Weights of a small masked image model.
Model: 6.67M parameters, 48-pixel images, encoder arch vit, encoder norm rmsnorm, encoder activation swiglu, encoder patch size [6, 6], encoder layers 16, encoder width 192, decoder width 128, decoder layers 4.
Data: trained on photos of arthropod specimens (BIOSCAN-5M), 195000 training examples, 7.5 epochs.
Rows from block 2 of the encoder of a small masked image model, named by matrix and row number. Rows with one number belong to one neuron. Each number is 128 + 32 x the weight over its row's rms, rounded and kept within 0 to 255. All counts start at 0.
Before each neuron's rows are labels from the 100 images, of 14848, where the neuron reaches its largest size: "colour at peak" is the nearest of a few named colours to the mean colour under the peak; "strongest on" is what is common among them. Only what is clearly more common there than usual is listed. The data: photos of arthropod specimens (BIOSCAN-5M). In brackets: how many of the 100.
# gate: MLP gate (encoder.blocks.2.mlp.gate.weight, 384x192), inputs 96-191
# fc1: MLP up (encoder.blocks.2.mlp.fc1.weight, 384x192), inputs 96-191
# fc2: MLP down (encoder.blocks.2.mlp.fc2.weight, 192x384, transposed), outputs 96-191

colour at peak: grey (55)
strongest on: order Hemiptera (36)
gate.80 [151 106 114 105 132 126  87 127 123 130  95 141 129  95 133 135 131  71 102 133 107 120  97  73  61 130 152 117 105 157 178 150 124 138 126 119 139 122 127 130 127 122 113  80  93 130 154 137 128 161 134 134 111 146 120 128 154 182 122 130  85 125 176 117 107  88 119 106 143 129 128  55 121 132 121 226  22 134 116 104  99  45 155 128  71 172 133 122 142 128 123  75 167 125 136 104]
fc1.80 [128 148 134 143 124 129 170 118 134 140 138 165 118 179 125 126 148 137 131 229 143 169 141 171 125 126 129 161 122  58 177 101 130 113 128 164 136 125 128  98 127 151 154 107 132 102 112 110 129 129 109 107 146 127 130 179 129 202 123 133 131 138 121 132 148 132 127 131  77 111 129 128 123 133 130 161 140 109 131 255 128  10 141 116  88 120 129 128 143 133  94 141 185 222 129 140]
fc2.80 [119 128 136 128 112 156 128 127 137 162 145 127 127 128 134 126 125 128 102 128 128 127 123 128 150 194 143 133 106 133 113  96 134 134 161 131  66 128 146  75 128  28 110 128 158 121 136 187 132  89 128 128  93 111 128 128 129 127  76 126 128 122 125 114 146 118 128 113 128  72 141 193 102 132 125 147 142  75 181 129 255 128 128 126 137 124  91  96 127 128  74 116 137 130 129 147]

colour at peak: grey (26)
strongest on: order Hymenoptera (42)
gate.65 [101 103 132 128 123 144 134  87 116  71 126 118 115 124 120 128 143 150  45 130 145 140 161 126 196 127  50 105 134 131 107 130 127 131 127 157 177 129 143 120 143   0 255 122 120 142 123 130 121 123 117  76 123 129 117 135 128 129 140 128 128 127 140 139 125 115 127 129 143 133 126 132 133 128 122 164 140 115 111 127 126 120 140 125 127 255 134 123 125 137 133 128 105 146 126 106]
fc1.65 [134 137 126  97 135 128 109 102 109 128 201 109   0 128 135 132 122 134  71 125 125 147 132 133 129  81 143 126 141 181 130 119 127 131 121  99 131 128 145 127 126  83 235 141 144 128 132 245 133  30 114  46 131 126 129 122 132 107 135 128 127 135 130 137 126 128  81  86 130 127 129 121 131 242  61 181 126 111  77 125 130 126 123 151  94 214 139 126 131 124 135 118 128 134 132 134]
fc2.65 [115 135 115 114 139 137 139 124 137 123 124 130 127  93 131 137 132 126 148 134 126 137 129 126 174 128 214 129 143 121 140 127 132 222  65 145 126 146  59 124 133 119 194 130 138 125 131 191   5 149 133  74 131 130 139 140 123 132 128 140 167 121  69 112 117 145 255  82 128 119 141 131  50 102 136  69 132 130 148 123 128 127 129 116 206 113 200 131 100 128 127 125 138 173  87 246]

colour at peak: pink (93)
strongest on: order Coleoptera (38)
gate.238 [157 110 114 103 122 109  46  18 172 112 118 118 110  21 141 128 117 135 188 112 142 150 123 135 136 155 130 146 122 122 130  16 124 136 126 127 124 128 121 149 124 149 126 114 132 146 126 132 125 146 121 116 132 130 109 117 124 131 111 141 129 110 120 128 128 128 156 150 132 112 101 157 187 147 149 125 155 123 203 167 157  97 128 132 126  62 136 133 128 166 130 163 129  99 132 146]
fc1.238 [152 124 127 125 122 137  59 106 130 133 125 121 129 138 150 128 145 144 119 128 119 109 196 110 128  89 141 129  84 145 126 146 144 143 145 139 129 135 112 131 117 107  70 118 125 139 163 119 139  83 114 127  22 108 132 145 122 128 145  96 137 167 137 117 124 112 123 112 163 128 147 130 120 143 193 120 138 139 116 140 119 138 165 126  90 133 150 119 129 125 127 116 107 129 128  80]
fc2.238 [133 128 128  65   9 123 128 136 127 109 124 128 106 127 130 126 128 140 173 128 128 132 174 128 135  88 141 154  72 135  85  66 128 127 159 141 137 128 128 255 128 213 127 123 135  94 137 174  84 111 128 230 132  98 128 165 128 128 128 178 202 124 160 101 137  87 126 128 128 131 122 128 113 128 152 192 109 100 133 128 121 128 128 187 111  48 123 103 128 128 134  71 132 118 128  93]

colour at peak: grey (66)
strongest on: order Hymenoptera (47)
gate.316 [130 115 134 129 130 134 130 130 131 128 105 125 127 130 120 129 138 128 126 122 115 138 130 116 127 131 205 132 137 124 134 130 129 109 135 132 127 138 119 133 119 184 114 107 119 129  86 124 115 132 128 121 116 128 148 142 134 122 118 131   0 100 175 132 116 177  98 121 127 140 146 130 129 128 122 156 135 156 126 128 127 184 129 175 129 116 130 132 129 128 127   0 109 127 119 141]
fc1.316 [126 118 127 135 131 129 129 157 128 126 131 132 136 118 124 129 113 128 147 129 123 128  97  72  74 124 170 123 126 121 125 141 128  88 136 112 181 127 125 123 127 128 118 127 126 156 114 125 127 110 128  68  94 126 119 128 152 128 125 109  19 127 163 165 140 128 124 125 127 129 130 129 129 129 123 139 135 207 138 126 121 172 124 255 142 128 128 129 127 128 128 152 117 144 131 132]
fc2.316 [127 122 128 109 157 130 125 132 129 255 131 126 131  95  70 129 125 130 139 132 124 133 255 137 112 120 143 105   0 113 145 124 130 131 122 126 117 129 136 144 129 150  59 142 128 127 132 121 131 113 146 127  57 138 156 128 130 113 127 126 135 125 130  37 139 147  47 129 128 148 128  98 132 181 146 129 163 172 106 149 152 145 128  52 117 127  68  72 138 128 129  78 132 120 155 130]

colour at peak: grey (30)
strongest on: order Hemiptera (36)
gate.152 [115 130  80 143 155 131 134 149 129 126 138 136  58 128 127  89 146 147 124 116 162 131 128 150 120 131 129 128 121 111 112  99 208 136 123  91 130 112 124 231 147 215  96 128 126 136 135 126 133 122 146 144 121 142  86 112 146  90 129 125 132 129 136 162 120 112 134 128 116 149 154 119 130  86 170 121  77 130 255 139 163 211 127 116 131 139 127 136 134 115 130 128 117 124 148 129]
fc1.152 [125 136 108 123 131 123 128 130 126 123 121  90  41  97 119  54 192 149 113 112 169 128 142 177 103 127  68 110 124 112 120  25 127 129 131 122  61  43 109 127 162 169 115 134 135 121 157 131 141  88 182 161 118 249 124 130 132 120 120 125 124 131  95 191 128 123 116 140 143 125 129 124 131 124  98 134 133 128 146 141 166 180 106 136 144 129 126 129 125 129 110 161 127 110 128 128]
fc2.152 [120 133 128 119 131 130 135 167 126 198 119 126 175 129 104 126 126 183 103 125 129 151 128 127 120 128 126 181 151 126 118 195 128  71 130 133 127 140  61 123 110 133 100  95  95 133 126 130 113 174 128 121 124  96 146 142 127 122 147 135 166 130 187 148 134 133 150   0 132 128 124 115 127 126 136 128 127 155 130 159  33 129 139 131 138 112  10 130 137 137  94 132 147 147 132 133]

colour at peak: grey (42)
strongest on: order Hemiptera (35)
gate.90 [  0 127 145  91 161 120 137 121 121 129 134 128 129 141 128 128 130 129 125 131 123 104  65 149 156 165  59 130 172 133 202  84 136 135 120 136 128 144 201 128 132 151 118  25 128 135  82 112 148 195 108 129 136 147 127 146 214 121 130 121 149 128 197 141 129 126 121 128 156  74 130 117 130 122 145  96 152 211 118 129  59 142 138 117 128 176 127 107 129  92 127 148 170 143 136 132]
fc1.90 [124 130 131 151 136 121 131 136   6 121 106 119 121 127 127 129 129 126 128 125 125 114 172 189  91  23 126  98  46 133 124  95 126 111 129 111  70 114 134 131 133 126 111  54 133 145 148 127 123 128 163 130  77 168 125 108 126 133 212 130 132 122 137 130 127 180 129 142 132  91 138 108 122 128 117 120  66 156  84  18  81 130 115 106 120 129 129  15 144 169 124 104 113 122 104 129]
fc2.90 [118 128 130 181 127 130 184 207 230 111 127 131  82 121 183 130 129 154  90 135 126 134 122 131 149 127 130 150 128  70  84  91 128  82 126 117 123 129 100 124 128 129 127 126 149 144 122 112  95 177 128 109  83 128 128  97 156 106  98 129 145 126  60 125 133 153 199 101 106 133 130 121 128 124 142 110 104 202 129 127  58 128 130 117 127 138  82 144 170 129 140 174 123 116 125 146]

colour at peak: grey (93)
strongest on: order Coleoptera (36)
gate.302 [128 148 141 129 122 118 134  89 129 132 113  92 135 131 143 154 128 125 139 129 127 141 129 142 110 121  26 154 133 132 127 110 136 130 127 150 122 125 108 128 128 149 122 130 132 125 142 123 125  81 130 128 125 113 144 128 128 137  67  37 126 255 128 128 144 121 119 146 159 130 140 129 107 127 141 128 140 110  69 119 132 133 143 123 128 111 158 128 128 105 126 129 123 156 112 136]
fc1.302 [127 122 104 137 124 137 121 146  92 122 122 144 126  68 115  99 125 148 128 134 133 109 126 126 146 126 208 122 125 126 127 141 123 129 111  66 133 126 125 125 130  76 142 130  97 136 116 131 130 161 116 118 144 130 127 119 128 127 200 130 128   0 130 129 123 136 148 115 115 132 126 109 123 122 128 128 114 169 152 135 118 129 128 134 133 128 127 130 126 128 130 120 115 129  99 129]
fc2.302 [136 120 128 117 104 160 129 113 129 129  98 129 101 130 128 134 140 124 105 123 171 146 130 131  80 122 128  52 128 137 240 149 116 128 125 105 110 116 123 122 167 128 159 140  87 132 128 120 108  90 123  95 129 132 119 129 137 135 216 108 190 145 114 111 130  84 127 130 134 149 129 127 163 128 139 127 132 117 223 147 154 123 114 129 128 143 114 137 248 138 130 111 131 118 136  97]

colour at peak: grey (33)
strongest on: order Hemiptera (30)
gate.220 [130  94 116 140 151 110 111 127 222 118 133 131 126 161 115 128 124 129 130 128 127 128 123 127  79 118 115 128 198 126   0 127 128 129 175 150  80 116 116 118 122 158 137  97 127 124 144 130 134 110 127 120 132 111 126 151 140 131 133 131 127 108  96 218 129 134  77 126 128 119 132  33 178 128 123 117 206 128 129 116  82 146 146 101 108 149  73   0 139 158 126 190 128 128 165  84]
fc1.220 [129 157 120 102 113 129 166 136 117 139 112 151 127 112 120 129 139 139 149 149 116 136 150 138 133 147 141 124 125 190 148 148 121 109 113   0 138 146 141 129 163 127 120 170 114 137 126 133 129 135 138 179 118 128 149 143 126 128 124 146 128 121 174 112 134  92 124 126 110 151 101 132 101 121 106 135 118 125 132 129 127 126 129 147 124 123 255 129 132 132 131  99 128 137 118 139]
fc2.220 [104 128 125 128 107 165 128 128 123  11 126 139 127 127 140  78 127 124 129 140 128 137  50 123 128 149 118 121 146 122  98 126 136 149 143 128 113 128 121  95 125 128 147 129  52 140 168  97 134 132 128 183 126 119 118 138 153 131 182 119 199 121 142  57 129 139 128 122 137 133 119 126 106 128 134 111 107 123 121 128 131 132 130  89 110 123 101 135 148 108 200 128 123  85  91 165]

colour at peak: pink (89)
strongest on: order Hemiptera (29)
gate.359 [129 127 124 135 100 130 128 128 130 128  71 128 127 128 130 127 126 127 128 133 128 128 128   0 125 120 130 137 116 123   0 132 126 129  99 117 167 228 193 104 121 126 128 138 115 126 119 108 137 127 128 127 127 128 131 128 125 129 128 128 138 128 120 127 124 121   2 128 128 127 130 119 136 130 180 128   2 128 130 126 130 130 133 128 127 123 128 118 128 130 126 117 128 127 130 128]
fc1.359 [132 134 128 121 128 128 126 127 128  55 188 142 144 127 154 128 138 135 222 129 123 131 255 149 126 125 105 157 133  92 140 114 127 128 119 137 130 128 124 152 116 130  92 123 134 132 115 128 129 102 132 255 129 129 128 133  86 185 130 128 117 131 124 128 124 128 127 130 113 110 129 127 124 127 126 134 138 148  86 128 123 135 129 139 123 130 129 116 255 119  98 182 128 129 131 127]
fc2.359 [128 128 128 128 150 128 128 128 127 157 111 128 133 128 128 128 128 129 132 128 128 128 128 128  62 128 128 128 129 126 129 130 128 246 128 131 142 128 136 127 128  97 122 128 126 204 135 161 176 255 128 128 128 120 128 128 128 128 128 128 130 128 128 127 128 127 129 127 128 118 131 128 128 128 121 129 131 127 131 128 128 128 128 141 128 174 141 129 128 128 205 185 128 130 128 134]

colour at peak: grey (28)
strongest on: order Hemiptera (45)
gate.345 [126 126 166 179  65 136  53 113 116 139 121 135 144 136 163 112 116 191 117 144 123 129  94 114 119 144 133 125  48 125 137 172 128 133 116 115 137 158 173 124 111 128 130 216 139 109 136 139 151 133  47  67  55 169 110 137 138 117 175 162 104 128 130 130 134 138 134 148 139 126 137 156 127 137 139 126 135 130 199  66 115 178 126 128 128 113 125 156 153 123 167 103 109 199 135 139]
fc1.345 [103 122 123 116  92 127 102 122 129 110 191  96 164 155 124 120 125 121 136 125 137 127 115 146 127 132 106 127 170 124 116  92 100 121 134 139 122 131 135 127 163 129 101  83 107 142 141  99  98 119 129 135  64  85 129 140 127 156 120 124 131 124 135 129 115 128 132 103  91 133 116 119 141 121 205 110 132 126  77 179 135 232 117 220 126 108 151 112 185 112 127 118 147 105 134 138]
fc2.345 [123 128 129 135  55 153 126 143 164  69 104 134 123 125 121 121 127  85 196 127 122 126 129 128 127 149   1 129 134 130 138 118 128  56 192 143 189 128  89 128 128 103 127 126 178  85  97  46 147 147 128 145  70 105 104 128 148 124 130 145  84 127  90 154 138  59 122 136 134 122  78 124 138 125 130 127 147 104 128 121 234 128 129 144   0 157 137 128 127 128 150 121 166 129 137 146]

colour at peak: white (81)
strongest on: order Coleoptera (38)
gate.270 [112 126 130 130 133 137 127  95 112 148 137 144 125 134 114 130  62 122 130 160 128 132 113 128 128 132 143 129 173 108 164 136 126 127 119 129 196 125 125  79 125 112 130  69 119 132   0 173  81  84 149  31 134 124 119 124 255 135 125 127 141  90 195 126 141 128 115 112 120 121 131 127 134 131 100 255 136 128 139 132 153 116 127 128 134 125 153 129 114 153 136 124 130 142 131 145]
fc1.270 [134 131 131 125 120 127 158 138 135 128 128 108 127 124 147 126 164 144 128  97 126 125 129 126 125 126 116 126  78 152  96 131 128 141 137 127  48  56 133 166 134 127 100 193 133 123 251  81 167 133  96 255 124 126 137 130  40 129 140 116 122 142  96 121 127 128 158 160 128 122 107 140 128 125 142  18 126 133 126 125 111 133 112 121 125 127  55 123 128 115 121 131 127 112 127 107]
fc2.270 [131 126 118 133  85  65 118 128 141 133  35 138 164 131  65 123 128 121 117 129 133 134 114 128 127  95 151 162 255  80 137  96 127 132 129  17 112 117 164 127 128 129 128 159 142 136 128 137 147  33 125  78 113  52 105 134 128 125 136 118 129 128 130 123 154 182 103 236 130  58 123  91   9 125 125 127 180 124 125 134 178 130 124 132 109 116 209 128 136 102 162 109 127 150 198 101]