config = dict(
    encoder_arch='vit',
    model='masked image model',
    dataset='photos of arthropod specimens (BIOSCAN-5M)',
    train_examples=195000,
    image_size=48,
    crop_scale_min=0.5,
    horizontal_flip=True,
    translate=0.12,
    rotation_deg=10,
    color_jitter=0.1,
    method='mae',
    mask_ratio=0.6,
    loss='mse',
    encoder_norm='rmsnorm',
    encoder_norm_position='pre',
    encoder_activation='swiglu',
    encoder_mlp_ratio=2,
    encoder_head_dim=16,
    encoder_fused_qkv=False,
    encoder_bias='all',
    encoder_qk_norm=False,
    encoder_layer_scale_init=0.01,
    encoder_parallel_block=False,
    encoder_inner_norm=False,
    encoder_patch_size=[6, 6],
    encoder_layers=16,
    encoder_width=192,
    encoder_positions='learned',
    decoder_width=128,
    norm_pix_loss=False,
    decoder_layers=4,
    init='trunc_normal_002',
    residual_init='none',
    optimizer='soap',
    beta2=0.95,
    learning_rate=0.0027,
    beta1=0.95,
    shampoo_beta=0.95,
    eps=1e-08,
    precondition_frequency=20,
    max_precond_dim=1024,
    one_sided=False,
    adamw_lr_other_params=0.003,
    l1_shrink=0.03,
    max_steps=5700,
    batch_size=256,
    epochs=7.5,
    lr_schedule='wsd',
    decay_fraction=0.2,
    final_lr_fraction=0.1,
    warmup_steps=570,
    weight_decay=0.0,
    adamw_weight_decay_other_params=0.01,
)
Rows from block 13 of the encoder of a small masked image model, named by matrix and row number. Rows with one number belong to one neuron. Each number is 500 + 25 x the weight over its row's rms, rounded and kept within 0 to 999. All counts start at 0. Numbers have three digits each.
After each neuron's rows are labels from the 100 images, of 14848, where the neuron reaches its largest size: "top examples" is what is common among them; "colour at peak" is the nearest of a few named colours to the mean colour under the peak. Only what is clearly more common there than usual is listed. The data: photos of arthropod specimens (BIOSCAN-5M). In brackets: how many of the 100.
# gate: MLP gate (encoder.blocks.13.mlp.gate.weight, 384x192), inputs 96-191
# fc1: MLP up (encoder.blocks.13.mlp.fc1.weight, 384x192), inputs 96-191
# fc2: MLP down (encoder.blocks.13.mlp.fc2.weight, 192x384, transposed), outputs 96-191

gate.112:497500499477502509504479503518478508508508497500498440457499501512488509502474519501480465499545509443499512491499494502500582492508507489497460501502496486500513494495494516540516497501491511491467589496500509519518515501449489548486504501502507493534515470455495466512513494520503499464
fc1.112:498500494498496475502497499499529509485499503503504536490500492482479510515518510497483513502505497539504481440488512517501502485505545503528443500487500469644506500445515491511511489488486502530507500469504489500490488503473500514500495495529502507492424471497512500500504468481462499440
fc2.112:505500500441512500500513505510496504497509498479484480498500500504461499491501506511512517547500507500440499498500373500500525527436502496561498492500502499487496493500509479499500509508467507553522491503508498413500502500485490572474500500507501500407497551507474466500518523497495500500
top examples: order Coleoptera (38)
colour at peak: grey (39)

gate.207:508500500512492491533500483505602487511501499480500476492503502457499511506546485457503517521506505505507504503503490498499495493512505517521493411501515510439500488495487487530500480511522514506503582470500500506498504485501500462536523489521494512498449351542502493495445501529497466500
fc1.207:543500504492500501498497552445498501492485512502503506492495503608474484500497586504507498469496488500447524496500501515501534503493493499500492499500499498514493499497509508431515491499490515496492481528499506464498489500512503498431504535484502508560502512435525509484614495502501499489
fc2.207:495500500477479500500499504512490459460505504509486498502500500500501510513501481506506465523500499502499517497500479500500504502502499500497500515500504555461530465500493505563500562502499502489501513421501497495500500500479500509500500500499501499502502511459513482500500500488487498502
top examples: order Hemiptera (30)
colour at peak: grey (56)

gate.62:499500500504500500500504493501498597499493488496505514505500500502508439506495453500505565496501500469506511545505493498500492487500500502505502495500510500466500500505491500500500500500500498491519502540491500500500500500499506491499500501497500500558559466542511494498497497513509500497
fc1.62:503500500484499500500500502500482494500459499501500496495500512500499489498468545508501498493459500551505502501503528500500500493500499496501503466501508500498500500501490500502500471498491505503523479505500531504500505500514512505500500500509500493436504464481502558503483474502499500502
fc2.62:494500500501504500500525500498540500500499500487500500534500500500467500500500541500499544501500500469497504500500534500500410500500500500500500409500500484409500505500578500508500500545500499500511489547502500495500500500487500499500500500500500500599500447527524506500500500522507500500
top examples: order Hymenoptera (45)
colour at peak: pink (92)

gate.203:504499502483501490496498504481492501500488508498522490500503501494501480501545527573575504462485501515501507510535500496500619501508500501523496494504497491504522503492466499502508501479497503511571519492513579512501546500527493493499483504500500501478495571501490580497501514504506500497
fc1.203:535500500502503500499499523496408497503501512517502512501500502500501487504501501494435507510520501502498510491519489496496498500501498414477500506502493484496484511490529508522497502459492493499502482500513519501502507498505493499501525507499501501500534501486501537504507494486500501569
fc2.203:476500500562543500500528491525537546500500499499500499507500500500572531468500542497446518489500500507606498498500480500500477500528500556500500449500487523498500501500524500490500431500500503515503500441508500497500500500473500510500500500596498500514500490511536552500500497500502500500
top examples: order Hemiptera (29)
colour at peak: grey (28)

gate.175:495499506481499473502495503503510503508505493507492498563504508459500465498517508512500426507394497507493495492522543514500509501483524496484492509504505491485509500500441495502498507532474482503513498451492504491496495503507491502500466483516507500568486562598487472524537480480507484463
fc1.175:487502509502502503499477521486485499497486485501492522497474498534481523469488516489501537503508499507499510488490496496500501503492470510493501487499501493499502507493609510484505490475513508498517634584507507506501493508502504499502500501488499482495497500376502572501482547506491505493
fc2.175:479500500502471500500485539503475474502519504493524472523500500507496627489499481498483395495500508508463526463501496499500497518503500500490500456502498478503498430501497502501500496508506496500497554463514501519499502501536488501498494500481496496470519506577517479500500494479495500509
top examples: order Coleoptera (41)
colour at peak: white (100)

gate.119:500500499498500501500495508500500500514522510503512499488499498478503513511498531490557511572464492499496505490506484507503494500520494504488500494492493509527500500503513504489498485539503485497499615480508481506503476501498480503496501491483500501505502510495483371451499500496494522493
fc1.119:494499493501500518504488522490486490500500503500498542502496500496502500515488789504502498470514504500511499494502440508500478507511498503495485504505503502475503490500499508501501496504493495500492493502502501500516499505502495495500502501492500500502501556496501496475483490468494502523
fc2.119:497500500499509500495500500499503502496439497501500497495499493497491557504498248482499408492496502498499501494500490500500524495500509467510501479500501498498497470499466496501505519495514496493519484451510505488500499500488491461499452500500504500488500497534498470500502501499503498501
top examples: order Coleoptera (79)
colour at peak: grey (52); brown (47)

gate.375:501500499472503499501504543511494487501500486535496524506483516538507507497516499500496467458508495447493483497451466542500501501501503488512500509501530496501496504520431479507501503503501482499503490493497502497500518496562500515473493501501500441563563410512448507517445493488497498500
fc1.375:490505504448532489500499494420503503507481475504512487506494478526512506523523511498505518498497514499451499504492598495500499484493495500505519502500460516494469507503484511548494500503505499527541498485497438498484534500476501500498542503495500502497505498533539476497516502536522492504
fc2.375:500500500499501500500518500507498498493487500424493500554500500500484496449508491493531502519500500500462480499500503500500456583504500432549500514500480498501497519500491500492500522517500513511501494424496500524500500500477454511515500500493475500495500557561440531500500501479500500500
top examples: order Coleoptera (37)
colour at peak: grey (31)

gate.204:501500500509500500499448500499526504525500499502504492401500502503492490489499501497504493500500500505500497502504479516504525499504501473501498480537466499503502500501500522506500500500501502503458501538500501567507516500513508449497516500502500521473497501499505486501407500494467501497
fc1.204:499500500488500551500505502500498489577496501502486503454500498463403513503501500501500397504489499505504504494501532499497500509450513496500522518500454506502487498501474500487495452501542502503500494503493587471499498501504496512500500498502500507452502436549512504503510496506481497487
fc2.204:506500500626496500500497500496428470500500500500502510492500500500506521501500487502502514485500500499499498499500500500500505504498500502500500498500500472496498503500525498498500501505500473533418501546493500501500500500496515483500500500500500500505499500563479509500500535544466500500
top examples: order Hymenoptera (47)
colour at peak: grey (37)

gate.137:486500500499499464501487507512453449516508488497510502492500501499568509519505525478501503483537491506455520497499500475498498501482497480431528534498526498502501520501511512510491501499491500505505490573497504500500478502513503455489551500508500501466483504455495513500504451518500502497
fc1.137:497501499518484541501501484504490501545487500492517541502499463451515392500517502521495494503516502528516445555503519498499549478546502497502494479504477482434496498501581500498506470500484480504486532518510465496504511507512500501510498506509499499401550511482459531497477508488567502511
fc2.137:500500500498446500500395497517571537502509498492500500504500500528505516519500499534444503521500500379523440501500526500500503504498500493483500491500500528501544498500572499543500530498501514526482496427495409598500500500523454501500500500499500500482526509503511429500500510510493501500
top examples: order Hymenoptera (47)
colour at peak: grey (42)

gate.253:497500504524500508493463506496459511496530499498502538490511496448491495522479476480489488497483500646500500519498513502496463512500499500476503513504501489512499497500519461473498525500513503499493504517504501500508501501525500498529514504525500477467484527510478542499502500489502495405
fc1.253:522501496500496510497498509493501536495501500517492512562500454501489477516461475486439450499464496492509491486497502512499496499500504506504531527500499494511527504500446500425521528526505471468501463496502460499515470496505497515490504527496505481510507539556505496497436509501485506490
fc2.253:487500500514490499500450509490525478500610500474504500606500500500449500500497477496532482495499463525499497503508498558498498501505503498518493502504577500502501467500420497537500507497499498506507533629494499498500496500504497500512474500521493501559501499505499513500499501512500500500
top examples: order Coleoptera (39)
colour at peak: white (100)

gate.3:509504503439500502510531493504491499500525501488498438496500499556493498484493453518455539509495509490510499520503506443500500500499500518487481535497513516475508489516501500549500497509532587501501536506515503504499514500485500497499542501510500507545500501474498633501501568498545517501
fc1.3:521493497485499512500499482500509500458526525503500512466500471510502523503524490493481488556489500500510499501500538509502466506500436479511494519534523479494447492501508514504507538487499496490436478491497497508505502507502463524528498495527500483411509437502461470533489500469511501506
fc2.3:500500500493496500500504499500496474500503500538499486526500500482475479503500503502524501503500500499479499500500517500500451478536500548535500508500482508504500505500598505536500529579503502473469437517514502484500476500494473498500500500500500500506494549500503400500500523489464500500
top examples: order Hymenoptera (46)
colour at peak: grey (49)

gate.182:495500503498500497496497552500526501499502500504486498493502498500510500500501501500500475519511500502500496500499497500500575501509501500505482514500500495500499497504495501516501497500521504496501501493499505501499509499492498515500501498491500500504504519505500511499525508501501499506
fc1.182:498499500496499501499500499500389493501492500524500545505501499514502498502500498501513492502499501506501498505502498513500503501499500498499518433502504520485497501500502500499501500503498501501494425702503503504502502498495501500499498499499500493528499501499500502498500514502499491501
fc2.182:502498500502501503497500503499555500500484498530495501526500500500510525490500504500507499504500499519503470510501506500497498480493503491500500490506500517474498497500517505477499499499501488495515501453505500499501502501498500501500501499504497500470502566500502562499501501497500499500
top examples: order Hemiptera (29)
colour at peak: grey (64)

gate.331:499500502500500500499500488493466473488503504496495507498498514581370502506499507502447481507540488532493510505498483495496498504506500485465486502501504487489490499503539500438494498510499513454500508533495500506499495500464475502520499498493500504473474491479489489512530519505500541540
fc1.331:499499500418493499499454568546507470589514499502518445478499500530509507499493572519500474488491502491473504500500494478500499500495526499527504506500505558487503495416507495472499503529494451529486506508514496503499479501490497512504451500493500500515530537433509522509511490500504506512
fc2.331:511500500500541500500544496500486509500372500529500504542500500500534499530500532497501498506500500494500491499500458500500568481487500484501500577500496574482501482500460500487500484492500492497560496484503500500500500500537500504500500500495500500513499486500539461500500500461468500500
top examples: order Hymenoptera (41)
colour at peak: grey (79)

gate.218:499500500513500500500487500499492498497504530494499534486502499533531503501474490499499497499476498527500567502504499595501501491493417501494505500490500499498500500499503505509500501507534532361496500498500502487500514500522497593500379497499500500478484468501500506506512494423495500498
fc1.218:532500500497500505500499500499500501508514492500501501499499501492500503492499503500556362499551495504508593517498495498496465490492509512523476499450452523503491481501501497501501497500504503546414506500501504492500491500466636501498472501501500498545504497504500489498500500482478515498
fc2.218:476500500499500500500499500500498464498503500518491502499500500500524575501500497492442487447500500511505555506500497500500504502499500494500500508500486505498500500500511499500500489513500495500507481562496500506500500500475500496523500500498500500514506500487495540500500500511549500500
top examples: order Coleoptera (52)
colour at peak: brown (76)

gate.307:504502499492500504491494497491489507494575496496497525494493503502489517501482503492493479508494474500515538492501516513496510490501495500505531463502526508499501502504498501499499500505505480479519494483500500503508468488511485536506458500479499499501497524490502512507592487506498501512
fc1.307:501499501524501497504499502496500496501425501502496497507503493507498487498497500566502501489494557502492487509496491486500496501502501498495492515481499498509503492496486484500509504493499532511463523507499503486498555510499506487483516500511500503517491490474500500499450515495503500495
fc2.307:499500500525500494497501490512499527509552504507501503520502501493510500494513533500492503463497503495515436500503500500500505501500501485500504498498508498500500496502493481514501501499501409507500478469504500483500499500500501505498493500498507499498564453503473561496500501491496489505
top examples: order Hymenoptera (46)
colour at peak: grey (46)

gate.105:465507498504485492500451519494507496503508486521486513499487513518498525503547490482517502504492504509551487515459497503488506486440471516497508487497489514499518495526484515512508497497478498521422632558486467500500497499519562447504499499483500487529529562556499496449507520512498487492
fc1.105:498499498506500500503495503487491511502498499520503490489497472513506497503527524502513520462499495501498483514497495509500512497522482504495501488496501493496502499496523506496514490498518498494506602551503497499508510503499499500488500534459494502511500501499500498531503500522499505497
fc2.105:497500500504430500499490520499485498500494500470531516500500500499503517498470499498507507508500499475499506536500513500500490540499498476501500500503500492447528440500507490477500464510503589495498506558485500504500514500498477471499503500435530500494489496486522476500500500499595501500
top examples: order Coleoptera (37)
colour at peak: brown (52); grey (43)

gate.47:518483500478499501502512500495502513500479516512510529536502511547495528485494494498460494511522495526498499481495497505508507528485493499502516471498500594449516516498455495488507513524513495497500509514536499501500500501539503473500475500547483475550499457479529495497575486492493500522
fc1.47:471500484530500499500499500511495469554504496495501477493502495470467490505484509513523490500506514498570499512503436484491475501530500508504472502490501493515491450499558516516504455499461507477493507497502497481493512502486487498504511501475510517449483533500515502501424500525490496490
fc2.47:534500500501483500500489476525459502498495500508503512481500500498539505499500499471587481494500508533447482463500500499500508528487502490530500547499496507502502498500538499522500484551504518442573517570502502446500486500479498500501500500446500500520516524495495470500500501417480500500
top examples: order Hymenoptera (48)
colour at peak: grey (30)

gate.301:501484497488501501509503502481449489500499500502504486494500501520496474506528504469420495500505516527502518504498518495483472507481522498496520545499499504560448519500533501514496502502507501503546496501503499514499499494503504476526490508500498496548504489505508547489512526502501493501
fc1.301:500498498481500493510492509478468485475497486492501473483498551503547565504524500449468508469512504509495488535505542520499515474496500473490520565501524505535481501478500520497484510528484525508556469541503495542506495499527493499501531504502490502506493529438514517511487505530498504509
fc2.301:510500500500571500500499468488490498499483502517497489499500500500480532473500580501483485560500503497469496516501498501500507408533504507499496580500509520491482449500474500492500500500499500490493478471500497509500502500511501523502511500500499500523484525494535485500500491522509500500
top examples: order Hymenoptera (48)
colour at peak: grey (58)

gate.346:491500500503488503500417510516467502543512498503493473498500508531502514490483501494463473491517497511504504509500525498494533502517499497498506589530488485506482510496456508471512499523490495497522440549499498478499525499459530540511479520516500511504503479581474493496471490494519495521
fc1.346:506501502482502495493582495474452470502512491503534525499501500498509505498500448499490468522499474537528508516461489500503501388508497502514465500480505476466476502520593501504492507492488504505458532500503496511499483500514497499500490504486500504460498552442490504515461505493490500489
fc2.346:528500500501516500500490462511480474500470500489499529391500500500461407510500576475528490536500500519478484510500459500500456461506500499498500490500496423492483482500535503549500443510500498516502613563480502543500500500479510505500500500529500500499507477491511503500500503512513500500
top examples: order Hymenoptera (50)
colour at peak: grey (30)